Weights of a small text-conditioned image diffusion model.
Training: adamw at rate 0.0015, 5300 steps, batches of 128.
Data: trained on photos with spoken descriptions (Open Images, Localized Narratives), 101725 training examples, 6.7 epochs.
Rows from block 4 of the denoiser of a small text-conditioned image diffusion model, named by matrix and row number. Rows with one number belong to one neuron. Each number is 128 + 32 x the weight over its row's rms, rounded and kept within 0 to 255. All counts start at 0.
After each neuron's rows are labels from the 100 images, of 14976 (inputs lightly noised), where the neuron reaches its highest value: "strongest on" is what is common among them. Only what is clearly more common there than usual is listed. The data: photos with spoken descriptions (Open Images, Localized Narratives).
# fc1: MLP up (model.blocks.4.mlp.fc1.weight, 576x192), inputs 96-191
# fc2: MLP down (model.blocks.4.mlp.fc2.weight, 192x576, transposed), outputs 96-191

fc1.311 [100 163 125 100 116 161  76  92 149 137 113 160  78 116 171 182 177  79 105 114 170 128 119 142 182 220  84  89  26 151 129 170 157 145 112 155 133 144 147 151 157 102 126 128  92 138 133 144 108 127 103 105 138 120 108 147 186 190 170  99 148  87  76 143 105  95 129 169 143 193  85 137 131 142 132 122 125 158  98 105 126 101  79 144 150 160  91 162 137 142  63 127  55 106  71 165]
fc2.311 [152 113 151 183 103  98 134 170  63 133 168 122 103 152  72 100 141 127 107 124 136 177 129 165  51 156 146 173 179 193 132  72 163 126 134 153 144 161 126 144 166 134 122 115 150 112 116 118  91  98 124 112 133 171 169 127  35  44 147 115 155  90 127 176 144 135 105  36  87  92 197 155 141 130 137 132 106  87 145 113  92 156 114 177 140  80 157 100 109 156 177 119 138 175 134 138]
strongest on: text has "color"

fc1.542 [124 133 138  96 165 127 161  93 162  89 115 122 128 154  98  94 153 135  74 113 117 144 102 129 132 120  65  83 167 110 107 138 170 111 158 138 142  95 127 110 107 158 126 111 117 147 177 115 109 110 197  20 128 156 111 140 136 141 165  84 183  78 151 147 116  70 120 155 168 138 118 175 139 107 145  99 135 128 184 118 101 166 140 110 153  86 157  66 155 134 129 155 137 126  36 119]
fc2.542 [134  85 119 170 109 143 137 174  93 136 161  77 155 151 129 127 159 165 141 124 177 135 132 186 137 126 139 121 130 128 143 154 131 155 193  85 148 178 102 176 110 183 157 142 138 172 166 127 135 130 201  41 111  97 107 129 152 175  58 112 180 105 146 146 208 126 105 145 129  79 128 133 202 121 128 150 179  98 162 182 168 178 168  97 164  89 205 117 134 115 144 133 118 122  79  84]
strongest on: text has "red"

fc1.463 [107 120  81 167 108 115 129 110  91 137 103 103 154 100 113  99 158 116 190 107 133  73  89 124  89  74 188  99 138  73 201 204 146 151 102 150 185 135 124 122 138 100 163  96 137 148 110 122 122 169 114 144  92  93 168 117 142  98 114 140 115  89 104 133 151 143  88 102 175 120 118 155 180 100  91 150  87 140 105  53 118 106 127 165 162 165 152 102 162 105  98 148 148 119  88 134]
fc2.463 [139 133 116 180  58 128  43 109 141 123  86  78 160  90 136 113 110  86 176 120 175 168 138 125 155 117 107 172  90 135 157 125 126 123  90 167 152 158 150 154 129  93  88 117 100 155 181 169 173 164 143 161 166 142  85 111 147 167 102 118 136 116 120 131 173 117 115 123 114 147 145 133 150 156 132 139 163 142 163 149  91 168 165 140 134 107 129 117 115  94 122 124  82 129  95 141]
strongest on: text has "sky"; text has "water"

fc1.455 [ 88  79 187 128 146 102 114 119 163 185 134 121 102 111 105 145 164 103  95 173 105 107 111 211  92 114 132 173  72 186 159  99 170  79 120 112 151 112 160 104 147 121 166 134 190  86 166 206  95 101 102  84 132 128 123 166 136 177 114 124 131 149 142 136 110 117  86 140 105 112 147  81  75 103 114  57 166 135 114 143 170 130  95 127 142  74 122  77 127 152 129 157 177 171 112 125]
fc2.455 [132  90 123 106 170  62 114 140  99 154 101 172  85 142  62 119 179  87  81  97 140 168 175 145  77 108 126 181  47 168 128  98 106 165 130 117 181 137 133 138 156 138 130 113 190  45 148 196  75 119  53 147 135 128 123 141 134 115 130  82 148 125 124 113  82 137 107  84 103  92 173 115 149 118 124  62 131 134 145 171 186 100 108 144 148 115 152  56 100 179 114 167 155 102 134 103]
strongest on: text has "wall"

fc1.561 [150  86 146 124 100 149 131  87 133 110 166 143 177 173 112 134 173 111 220 144 111 132 129  90 139 124  92  94 119 171 136 133 136 154 106 132 117 122 107 133 129 130 125 141  90  92 155  91 147 172 181 134 110 106 141 122 117 100 113 105 134  69 154 140 131 134  69 197  87 163  53 149  47 132 137 112 148 152  97 120 142 185 145 143 115  63 132 129 128  85 115 114 131 199 130 119]
fc2.561 [115 128 119 117  90 122 149 163 173 145  79 116 146  85 146  72 147 123 111 147 159 164  93 135 117 146 113 105 127  64 122 136 105 138 158 138  78 155  81 114 138  98 101 140 118  98  78  90 215 185 118 150 126 111 121 172 171 105 116 177  90 183 105 106 160 124 115 149 117 110 127 113  88 128 151 120 129 136 166 123 141 159 163 121  95 129 123 175  78 122 103 195 133  77 160  73]
strongest on: text has "color"

fc1.428 [143 157 137 111  95 137  94 158  84 184 151 101 125 154 140 125 186  74 126 149 117 115 160  96 133 115 108 154 130 190 113 146 120 147 154 110 123 110  93 108 107  49 123 138 122 133 135 146 162 105  82 192 118 134 142 204 150 160 144 121 185 139 104 120 103 122 158 131 117 121 126  92 116  75 145  79 134 141 114  79 178 104 146 155 119  80 119 158 132 140 135 123  94 177  94  96]
fc2.428 [131 166 160 151  92 133 164  67 158 126 129  82 168 105 155 102 114 132 117 161  90 135 115 151 150 121  56 140 128 111  62 119  84 137 188 115  77  87 120  84 122 139 112 147  90 137 101  29 149 158 131 147 110  98 142 125 157 110 158 155 150 155 207 132 130  51  94 105 128 127  72 134  75 145 136 133 169 106  96 133 167 148 161  81  76 105  63 167 162 127 164 133  64  98 102 124]
strongest on: text has "color"

fc1.415 [104 115 134 196 136  90 182 142 105 132 142 144 184 149 155  65  87 113 174 151 108  66 128 131 131 173 145 124 142 100 151 162 115 173  92 131 141 120 160 169 163 134 142 144 161 119 160 112 178 134 126 147 142 152 131 180 114  95  77 135 130 160 117 128  79 118 166 178 145 126 118 122  47 176 133 192 123  74  45  99 178 121  88 101 178 119 123 148 136 181 123 166 160 137 159 138]
fc2.415 [153 100 110 122 111 170  73 133 129 127 106  68 126 121  86 116 186 138 107  93 131 162 163 143  26 133 133 153 117 183  95 156 121  81 161 143  48 134 111 137  84 134  91  42 137 100 168 160 147 143  86  52 100 154 138  65 158 184 135 158 150  88 106 146 166 181 118 138  65 160 103 158 187 170 162 128 155 128 191 127 131 108 142 133  77 117 144 142 175  91  83 119 139 161 103 163]
strongest on: text has "wall"

fc1.354 [110  96 112 155 144 128 101 137  98  90 106 133 136  58 138  71 156 156 163 132 174 149 180 162 168 142 201 193  64 127 102 139 123  96 116 111 136 166 114 218 110  43 157 184 135 171 145 126 137 160 118 150 166 137  89 147 108 134 105 137 159 157  79 100  61 201 160 155  84 121  82 119 150 170 162 125 188 154 115  55  92 147 162 180  99  99 192 115 137 127 135 111 161 240 125 148]
fc2.354 [167 174 164  98 168 128 178 105 171  91 197 129 143 157 175 151  97 120 171 111  70 125 111 111 218  83  93 112  98 175 142 143  94 152 121 177 118 152  78  79 108  76  74  74  99 126 116 125  51 123 116 135 115 130  88  99  67 111 148  97 148 152 131 144 138  75 179 114  97 146 138 115 183 154 105 117 131 141 124 130 130 168 128  85 121 152 125 150  99 127 141 141  92 116  81 119]
strongest on: text has "grass"

fc1.560 [224 166  90 128 101 184  96  95 161 184 152 146 142 107 146 175 130 144 160 127 145 119 164 147 152 128 131  78 148 184  98 140 133 128 102 114 158 116 204 141 172  94 131 108 107  94 123 136 117 116  96 144 110 142 171 118 140  71 127 112 136 197 159 159  93 131 158 128  71  97 132 159 162 108 135  95  44 156 105 170 137  91 110 178 122  68 113 192 102 141 104 111 140 121 118 166]
fc2.560 [116 129 151 163 123 127 120 141 177 160 183 140 126  87 119 107  81 142 105  90 168 141 132  70 145  87 117 109 143 119 123  91  93  59 135 165 122 113 180 139 100 128 156 189 138 161  62 149 169 192 116 175 100 124 141 142 156 134 126 133 111 122 182  76 138 121 132  97 165  91 146 123 103 141 145 168 142 110 102 180 121 177 135 213  95 116 148 136  93 125 116 177 106 108 118  91]
strongest on: text has "red"

fc1.170 [ 85  84 140 170 111  89 130 111 170 134 151 121 162 105 180  98  97 133 197 148 170 100 131 129  88 174 197 142 111 123 150 155 170  93 102 132  39 121  79 105 100  68 121 148 171 125  64 113 112 170  31 197  87 128 132 105 123  85  69 157 137 174 145 144 106 130 118 147 104 112  88 123 135 155  97 145 121 151  54 163 108  85 203 148 161 140 106 117 147  84 153 117 171 166 175 159]
fc2.170 [139  87 102 146 163  97 103 139 113 139 165  59 136 175  92 117 142 165 159 146 141 171 168 139 128 154 148  79 109 174  66 112 101  98 157 164 129 155  63 127 155 121 148 135 138 115 181 141 151 169 163  90 158 125  99 164 131 163 106  94 166  62 148 130 208 129  90 114 142 151 158 155  89 144 130 100 199 114 140 140 161 139 161 128 181 108 183 134  78  93 190 111 100  91  59  82]
strongest on: text has "black"

fc1.229 [155 168 155 137 124 209 112  92 162 179 157 119 175 129 137 190 158 122 119 120 138  91 136  91 112 110  79 121 172 176 121 126 202 148 120  91  94 133 127 115 115 124 113 121 152 176 137 136 100 140 146  86 127 166 158 123 125 115 137 144 104 158 207 134 115 134  94 141 158 127  89 186 119 109 107  76 100 110  82 154 139 117  59  88 180  89 107 131 150  38 134 119 154 183  83 174]
fc2.229 [128  66 113 156 145  64 113 108 114 134  99 106 148 107 118 107 172 197 125 129 174 184 133 228 107 180 165 110 114 139 152 123  78 117 156 108 140 153  74 167 176 116 190 109 159  99 153 190 135 134 155 109 165 119  69 160 166 148   6 157 173  96 123 124 159 168 135 125  98  96 152  91 128 143 105 108 170 156 168 168 163 131 173 138 175 109 150 107  66 152  78 130 121  91 158 111]
strongest on: text has "red"

fc1.179 [123 182  89 143 114 151 126 136 101 167 125 132 130 118  85 153 141 123 109 112 136  36 117 158 163  44 181 121 141 149 100 141 164  90 108 152 115 154 120 211 144  83 128  69 188  66 159 135  96 124 157 124 101 146 159 188 134 158  58 136  95  99 103 134 126 163 120 105 167 141 154 140 173 108  98 139 165  88  88 165  79 117  57 173 185 180 120 117 167 120 158 143 131 136  79 107]
fc2.179 [139 124 169 157 138 129  74  72  38 149  93 128 111  66 157 122 148 121 150 173 170 136 148 112 161 113 103 163 160  74 175  40 151 168 133  84 145 110 148  53 180  98  97 130 127 181 110 117 149 134 157 123 174 131 100 107 165 130 109 103 140 165 165 143  93 124 131  96 119 155  85 117 174 118  93  92  95 160 185 106 111 134 153 129 126 163 109 150 140 175  87  66 128 125 151 153]
strongest on: text has "dark"

fc1.392 [146 141 145 121 137 123 121 103 127  73 152 128 147 171 115 198 195 125 107 134 132 116 136 159  79  92 110 104 139 125 130 105 150 138 126 158 178 158 198 186 128 158 155  85  64 105 105 136  93 129 152  70 129 136 194  73 100 114 157 195 116 139 121 145 145  73 104 149  95 145 126 153 167 191 127 172 128 131 113 135 143 110 131  54 146 141 122 155 188  76 148  95 125 107 110 144]
fc2.392 [131 140 149  86 129 157 180 125 149  92 146  88 145 136 163  93 154  86 150 160 121 136 135 152 158 140  75 140  92 160  92 151  70 103 166 138  80 116 124 116 147  55 168 104  77 134 130  86 134 109 122 144 114 101 127 129 102 144 169 149 156 117 123 149 119 119 157  68 140 104 133 116 107  89 124  97 155 129  73  80 158 144 131  78  56  60  99 178 141 138 107 116 125 112 108 139]
strongest on: text has "plants"; text has "grass"

fc1.252 [119 118 150 150 130 114  94  74  98 117 101 129  47 150 136  94 206 121 133 179 189 139  95 203 143  85 132 171  90 141 123 110 153 128 148  86 150 149 106 198 137  95 215 144 115 163 133 170 168 125 110  80 183 141 113 188 152 100 105 162 153 143  54 160  95 130 121 141  87 104  90 136 132 152 122 145 169 105 150 113 134 147 103 152 108 104 125 151 128 177  90 143  69 135 122 147]
fc2.252 [133 131 161 123 156  78 159 147 133 133 164 126 104 161 145 149  88 151 155  80 104 104 175 107 146 139 159 123 140 179 127 110 177 100 117 132 137 137 100  60 156 141 125 115 161 101 154 134  87  99 109 124 135 175  70  86  15 132 115  84 148  84 155 129 128 164 134  97 156 168 164 135 120  89 126  91  69 161 127  88 103 122 102 138 177 176 145 118  98 111 158  77 153 131 128 138]
strongest on: text has "plants"

fc1.154 [152 100 118  68  94 177  77 140 102 191  98  96 165 120 151 133 141  81 123 107 152 147 110  97 108  94 127 129 125 140 165 125 175 132 158 126 111  84 156  99  43  77 111 141  61 112 139  75 162  73 111 197 149 126 112 167  95 175 145 119 170 176 146 108  93 143 113 131 125 141 152  98 124 125  90  73 170 154 136 131 128 165 158 137 104 156 107 107 135 159 110 120 101 188 135 167]
fc2.154 [108 108  74  87  63 126 151 155 170 129 141 104 115 107 159  76 109 163 114 120 129 159 177 132 137  81 100 196  91  80 100 109  86 126 159 120 163  80 110 101  97  99 107 149 142 172 169 153 138 144 107 180 196 100  94 152 133 134 188 105 173 138 129 102 113 142 139 149  82 114 116 103 150  84 178 140 158 188 186 129 131 110 130 189  73 123 160 125 118 182 119 125 127 174 146 112]
strongest on: text has "sky"; text has "top"

fc1.384 [107 114  89 105 138 145 113 103 100 175 153 116 121 100 122  99 114  94 149 147 116 194 119 126  93 122 173 139 112 127 139 170 143 116 160 111 174 121  83 110  70 118 133 175  78 153 158  98 198  84  57 151 148 157 153 161 137  79 135 152 149 122 150  89  53 136 142 145  80 134 124 130 115 187 137  86 152 120  94 131 147 126 135 135 179 144  91  61 124 162 116  50 141 181 175 123]
fc2.384 [107 169 103 146 107  86 156 153 135 112 145 164 121  70 144  53 105 132 144 116 143 180 154 113 178 110  98 160 162  93 166 119 163 155 102 115 127 114 129  95 128 109 102 171 118 190 134 145 132 121 167 142 151 125  51 134  73 109 146 129 112 164 116 109  91 101 140 112 144 189 129  80 113 120 103 150  78 153 154  91 121 195 143 140 135 230 113  99  93 156  89 146 125 142 146 133]
strongest on: text has "sky"

fc1.1 [ 88 118 152 133 197 189  93 139  96  66  94  58  77 121  84 110 140  90 116 167 143 167 151 146  43  48 141 149 141 100 111  98 151 122 123 134 135 156 119  89 152 185 157 143 122 144  92 113  99  69 115  90 175 150 149 134 149 151 131 142  85 101  53 108 112 141  70 107 156 141 159 153 101 105  61 164 129 111 131  92 110 116 129 125  97 165 123 102 170  90 113  69 137 145 179 181]
fc2.1 [ 90 168 115 109 169 101 139 180 163 172 138  89 150 160 165 109 105  79 140 147 148  56 107  93 133 129 150 142 161 144 174 128 121 127 112 121 114 142  95 106 150 145 112  96 125 130 115 144 143 115 129 144 134  78 130 133 161 154 109 119 100 179  97 139 130 116 121 141 156 121 159 117  65 105 110 170 174  55 106  94 129 138 135  61 140 119 110 119 151  91 168 135 160  93  54  60]
strongest on: text has "plants"; text has "flowers"

fc1.341 [103 161 120  88 136 146 129 141 124 109 156  94  79  98 116 174  74  96 149 117 117 107 169 130  69 155 141 126 160 175  92 111 131 141  87 134 147  79 184  90 135 164  74 130 138  99 127 107 136  95 122  87  72 139 101  83  87 166 134  76 128 114 132 123 142 123  74 119 196 106 137 176 118 141 110 114  76 181 107 101 108  97  80  89 122 134 109 100 143  73 165  43 149 158 142 133]
fc2.341 [157 123 140 101 144 141 103 148 137 106 137 121  89 129 161 184 108 125 141 134 117 159 154  84 140  90 125  99  80 156 134  69 161 149 111 124 134 129  98  98 126 140 153 167 136 127 116 101 110 113 106  98 140 162  69 151 108 182  84 154 146  97 116  91 137 106 129 104 118 103 126 119 148  82 107  68 155 113  39 121 102 173 105 150 137  84 103  87  71  89 130 105 145  80 159 140]
strongest on: text has "table"

fc1.244 [107  99 148 154 120 125 151 133 105 140 126  82 120 234  87  64 117  95 117 134 112 125 203 160 130  81 130 145 113 139 123 143 149 164 161 149 135 110 107 143 112 130 139  85 180 103 153 125  97 132 138  42 149 139 125 174 106 117 121  98 150 142 110 152 137  77 150 136 141 141  87 194 115  89 137 129 141 176 139 151 171 154 150 156 134 124 164  90 159  91 142 188 185 164  72 131]
fc2.244 [135 184  80 133 154 174 148 208 129 133 156 104 168 186 208 143 106 104 122  91 128 125 101 145 153  94  84 129 143 115 139 140  83 124 131  65 130 118 197 137 139 199 137 102 130 132 151 132 151 111 170 119 113  85 117  99 136 195 111  98  99  96 207 103 132 111 118 159 146 121 111 159 148 102  85 169 144 139 117 110 130 151 160  74 115 105 146 180 117 178 135 117  99 110 111  95]
strongest on: text has "table"

fc1.413 [142 129  36 156 148 158  62 115 124  83 149 178 156 131 102  88 147  50 154 116 100 105 115 114 148 110 174 126 144  86 133 121 228 113 107 111 147 145 139 196 168  98 132 128 128 128 177 160 129 109 143 118  65 135 124 144 127  87 111 128  55 152  74 147 126 149 160 159 113 175  95 131 141 147  91 170 118 173 100 116  93 188 119 125 163 151 121  86 134 148  92  64 126 170 121  99]
fc2.413 [178 132  50 133 150 118  47 151 100 125 150 145 105 147  87 136 175 152 124  93 181 113 165 119 125 106 163 158 137 102  80  80  89 137  90 125 141 194  82  86 118  50 134  62 117 160 156 176 167 137 188  87 146 107 154 150 110 147  91 131 132 156 131 177 191 146 201 116 138 184 134 106 156 153 118  98 148 135 149 106 134 139 150  92 118 153 105 145 100  99 159 115 162  94 175 130]
strongest on: text has "sky"

fc1.360 [146 150  87 129 130 162 133  72 113  81 121 129 116 135 140 165 156 115 129 146 109 146 155 134 130 115 105 164 105 178  60  91 136 156 164 123 148 108 210 200 129 101  85 131  85 128 162 126 116 133 188  75 159 127 106 113 109 140 123  95 159  82 114 108 157  61  98 122 108 148  95 150 130 116 156 134 181 175 167 125 137 193 145 134 125  82 161 144 152  96 144 116  92 117  72 149]
fc2.360 [183  62 131 182 105 144  99  98 142 164 160 103 102 129  66 125  96 151 161 145 176 192 147 150 113 151 145  91 132 163 136  80  96 156 195 127 177 184  91 170 125 149 126 149 132 142  96  92 129 151 155 110 104 129 146 164 162 111  86 128 184  85 104 127 141 117 170 104  90 100 147 117 152 143 151  86 149 150 138 179 104 156 143 144 125  93 149 104  81 162 120 110 152 135 137  84]
strongest on: text has "sky"; text has "grass"

fc1.174 [142 211 146 124 144 188 119 109 170 134 145 147 159 118 129 179 127 128  69 122 174 140 118 104 135  76  56 135 161 175 131 134 162 175  97 135 101  53 167 117 102 138 106  92 110 146 176 186 160 100 171 107 135 151 176 118 115 135 174  93 111 148 189 130  70 110  87 175 109 143 120 154 116 103 151 108 108 116 129 106 123 172  86  69 142  93  98 134 118 127 104 166  73 163  94 132]
fc2.174 [106  85 147 174 157 116 111  79  87 110 144  93 103 127 129 140 187 172 175 151 161 137 172 158 168 157 159 103  72 115  71  89 122 117 182 111 187 179  38 169 170 108 151 138 166 125 130 119 126 159 167  76 149 162  65 140 124 157  49  82 187  83 120 117 172 129 122  74  95 131 139 145 162 153 146  88 151 147 179 164 156 140 139 162 166 144 154 116 107  94 122  71 155 129 123 125]
strongest on: text has "red"

fc1.69 [173 159  85 124 152 112 102 113 110 176 142 175  77 164 121 226 188  83  71 144 124  98  98 164 124 176 125 110 100 140 132 193 113 117 182 100 131  83 109  92 122 137 174 118 163  74 130 128 129  96 141 138 160 160 183 181 124 188 142 156 181 102 161 121 137 115 116 135 141  94 149  69  88  61 141 158 135  37  89 101 116  97  71 110 189  97 123  61 181 154 168 164 100 143  78 153]
fc2.69 [141  85 137 150 131  96 104 121  98 152 114 158 120 136 178 173 121 191  95  93 109 147 144 133 155 112 136  48  93 106  94 146 162 138 155 140 106 129  97 115 102 110 162 114 138  96  75  81 146 138 133  93 117 149 130 173  79 139  93 174 116 117 181 108 159 170  74 164 163 160  70 127  82  73 116  89 132  96  81 127 118 129  86 121 194 121 117 163 153  81 157 122 114 102 159  96]
strongest on: text has "dark"

fc1.367 [119 155 118 124  82 135 101 118  83  95 165 126 174 149 118  85 167  80 142 159  69 133  97 132 131 179 155 183 133 145 113 128 141 129 151 123 142  81 128 131  56 144 137 157  80 110 154 146 153 117  58 156 105 123 150 198 182 171 196  90 201 131 107 109  82 120 154 119  76  84 112  82  81  92 174 110 107 126 114 118  99  37 141 102 154  87 120 108 124 124 132 136 143 127 143 142]
fc2.367 [139 185 132 195 178  58 110 147 137 141 115 153 168 109 123 161 132 118 157 124 119 159  72 123 142 152 148 145 124 114  67 148 122 124 154  92 158 125 127 157 142 125 111 146 120 117 126  94 131 191 107 225 107  74 154 104 123 151 115  78 142 159 173 138 120 130 122 145 128 119  84  55  62 121 112 158 194 120 113 112  82 119 133 107 128  61 145 161 119 144 165 127 130 115 136 112]
strongest on: text has "sky"; text has "water"

fc1.550 [103 161 132 105 169 132 136 113 126 106 102 137  53  85 152  90 105 105 152 128 107  88  94 177  90  83  92 112  94 118  87 144 125 137 172 143 101 152 111 162 138 128 168 128 133 123  86 115 109 120 164  82 152 104 181 128  78 151 163 135 108 135  56 106 127 172 154  98 150 111 164 178 106 159  94 151 120 100  79  86 136  86  67 121 126 176  77 122 155 160 158 120  54 129  36 156]
fc2.550 [146 174 127 129 159 131 193 184  84  98 166 126 161 155 151 149 133 125 174 149 152 210 107 109 162 103 148 144 137 131 166 107 121 120  91 118  86 110 127  78 129 179 159 141 133 109 148 156 109 132 107 165 123 124 137 122 120 179 104  95 180  94 194 165 163 131  92 116  97  81  83  91 139 139  96 116 164 144 105 123 137 150 177 103 123  71 202 130 158  97 131 135 110 123 102 107]
strongest on: text has "grass"

fc1.368 [164 163 151 118 138 108 151 113 150 138 141 107 166 139  81 124 183 151  71 128 136 114 116 167 166 107  73 107 160 205 115 116 124 104 149 139 102  99 165  73 161 140 140 131 168 122  57 131  94 130 120  94 128 124 124 102 147 141 196 171 166 135 182 134 141  62 103 134 140 136 114 132 142 145 110 155 160 101  97 161 175  87 102  91 106 142  73 163 199 133 160 164  79 101 142 160]
fc2.368 [146 128 160  52 121 135 172  86 104 110 114 146  81 141 130 146 121  49 149 134 166  83 121 141 138 143 170 163 103 155 125 148 188 152  55 155 132 163 103 167 133  80 141 159 141 113 150 188 112 112 117 130 125 167 101 173 111 133 102 115 143 105  48 141  95 149 191 114 153 127 157 130 147 106 118  66 101 135  94  86  92 144  82 147 157  72 149  84 117 105  75 129 149 201 111 141]
strongest on: text has "white"

fc1.331 [ 83 127 120 155 117 134  78 105 116 121  87 106 181 108 112 102 151 151 131 102 127  49 103  88 146 105 154  99 109 138 176 135 161 147  62 118 136 125 133 185 148  64 146 106 101 139 156 112 135 156 159 138 131 133 117 154 112  67 100  94  53 112 100 191 125 152 150 110 163 126 127 122 161 139  62 135 134 173 101 149 102 129 116 182 147 171 147 124 145  94  98  72 121 146 115 128]
fc2.331 [131 131 132 150 130  60  82 102  95 136  87 142  95 141  64 163 167 154 136 120 119 156 151 111 140 143 173 119  95 132  71  79 138 123 136 112 148 135  68 147 123  82 156 116 184 133 141 162 154 145  89  97 191 151 111 182 113 133  91  89 112  95 126 110 132 142 145 158 139 207 131  94 115  97  64  86 151 151 122 168 115 137  99 150 144 121 152 135  68 130 141 140 164 135 179 162]
strongest on: text has "white"

fc1.133 [129 103 157 134 138 132 111  95  85 119 117 119 106  98 140  90 147 118 153 142 176 138 160 189 144 139 126 165  71 105 112 106 120 135 156  99 122 130  82 185 110  82 230 165 121 166  94 181  80 100 135 129 145 142 151 169 148 113  83 186 152 143  86 174 125 131 133 106  63  66  95 123 149 150 135 157 165 107  96 127 142 150 152 163 111  94 164 144 138 152  95  86 131 132 140 151]
fc2.133 [134  93 132 140  69 163 167  94 147 144  66 125 104 102 104  77 152 118 124 180 176 189 128 176  88 145 122 136 139  90 180 143 152 140 144 106 105 142 137 141 169 142 172 173 137 142  67  40 162  92 149 103 140 145 174 166 170  80 115 179  98  96  53  94 128  87 100 125  86 106 129 148  89  92 149  87  97 166 143  94  90 140 142 119  95 133  98 116 125 105  54 146 168 156 171 135]
strongest on: text has "plants"

fc1.497 [199  95 132 141 110 120 133 132  99 116 162  92 118 108 103  81 116 159 151 148  91  98 215 154 109  77  98 119  84 108 144 195 129 129 165 165 144  90 101 102 103 116 182 135  94 149  87 136 101  77 142  88 141 108 116 128  95 145 149 194 144 163 154 107 107 116 163  97 151 141 124  80 112 128 155 117 144 138  94 117 161 123 130 144 115 160 134 122 135  92 108 103 140 126 132 180]
fc2.497 [162 120 166 116 100  98 193 178 122  70 147 100 168 111  78 146 122 142  95 113 107 135  73 143 147  83 119  90 129 107 146  16 124 110 150 131 128 123 155 145 170 185 114 174 158 109 141 155 107 142 105 136 108 107 128  80 120 105 133 158  81 133 153 115 141 168  90  93 115  99 133 102 107  88 107 211 102  93  98 138 100 146  94 128 111  78 102  99  93 183 163 113  96  67 134  84]
strongest on: text has "people"

fc1.423 [147 169 211 185 164 125 116 129 125 156 102  85 152 126 113 170 163 112  70 149 144 119 129 157 117 169 119 119  98 158 148 167 118 118  96 166 175 119 116 196 140 108 134 119 213 107 183 139  88 148 144 146 196 146 128 115 146  66 126 100 113 160 147 202 171 177  96 112 130 123 103 127 103  79 107 106 171  88  93 119  85 102  70 135 178 136  98 122 149 121 143 136 101 139  97 138]
fc2.423 [136 128  79 108 137 188 149 137 129 103 189 138  87 129 147  79 150 143 160 177 130 122 129  73 117 136 132 129 148  90 115  93 117 141 185 108  83 135  67 102 111 120 104 135  74 167  66  31  92 142 120 130 144 123 140 125 115 144 135 175 166  99 131  94 102 114 134 112 104 174  91 102 146 142 140 114  70 135 123 132 145 140 191 108 161 176 118 195  87 152 156 131 170 139 134 144]
strongest on: text has "wearing"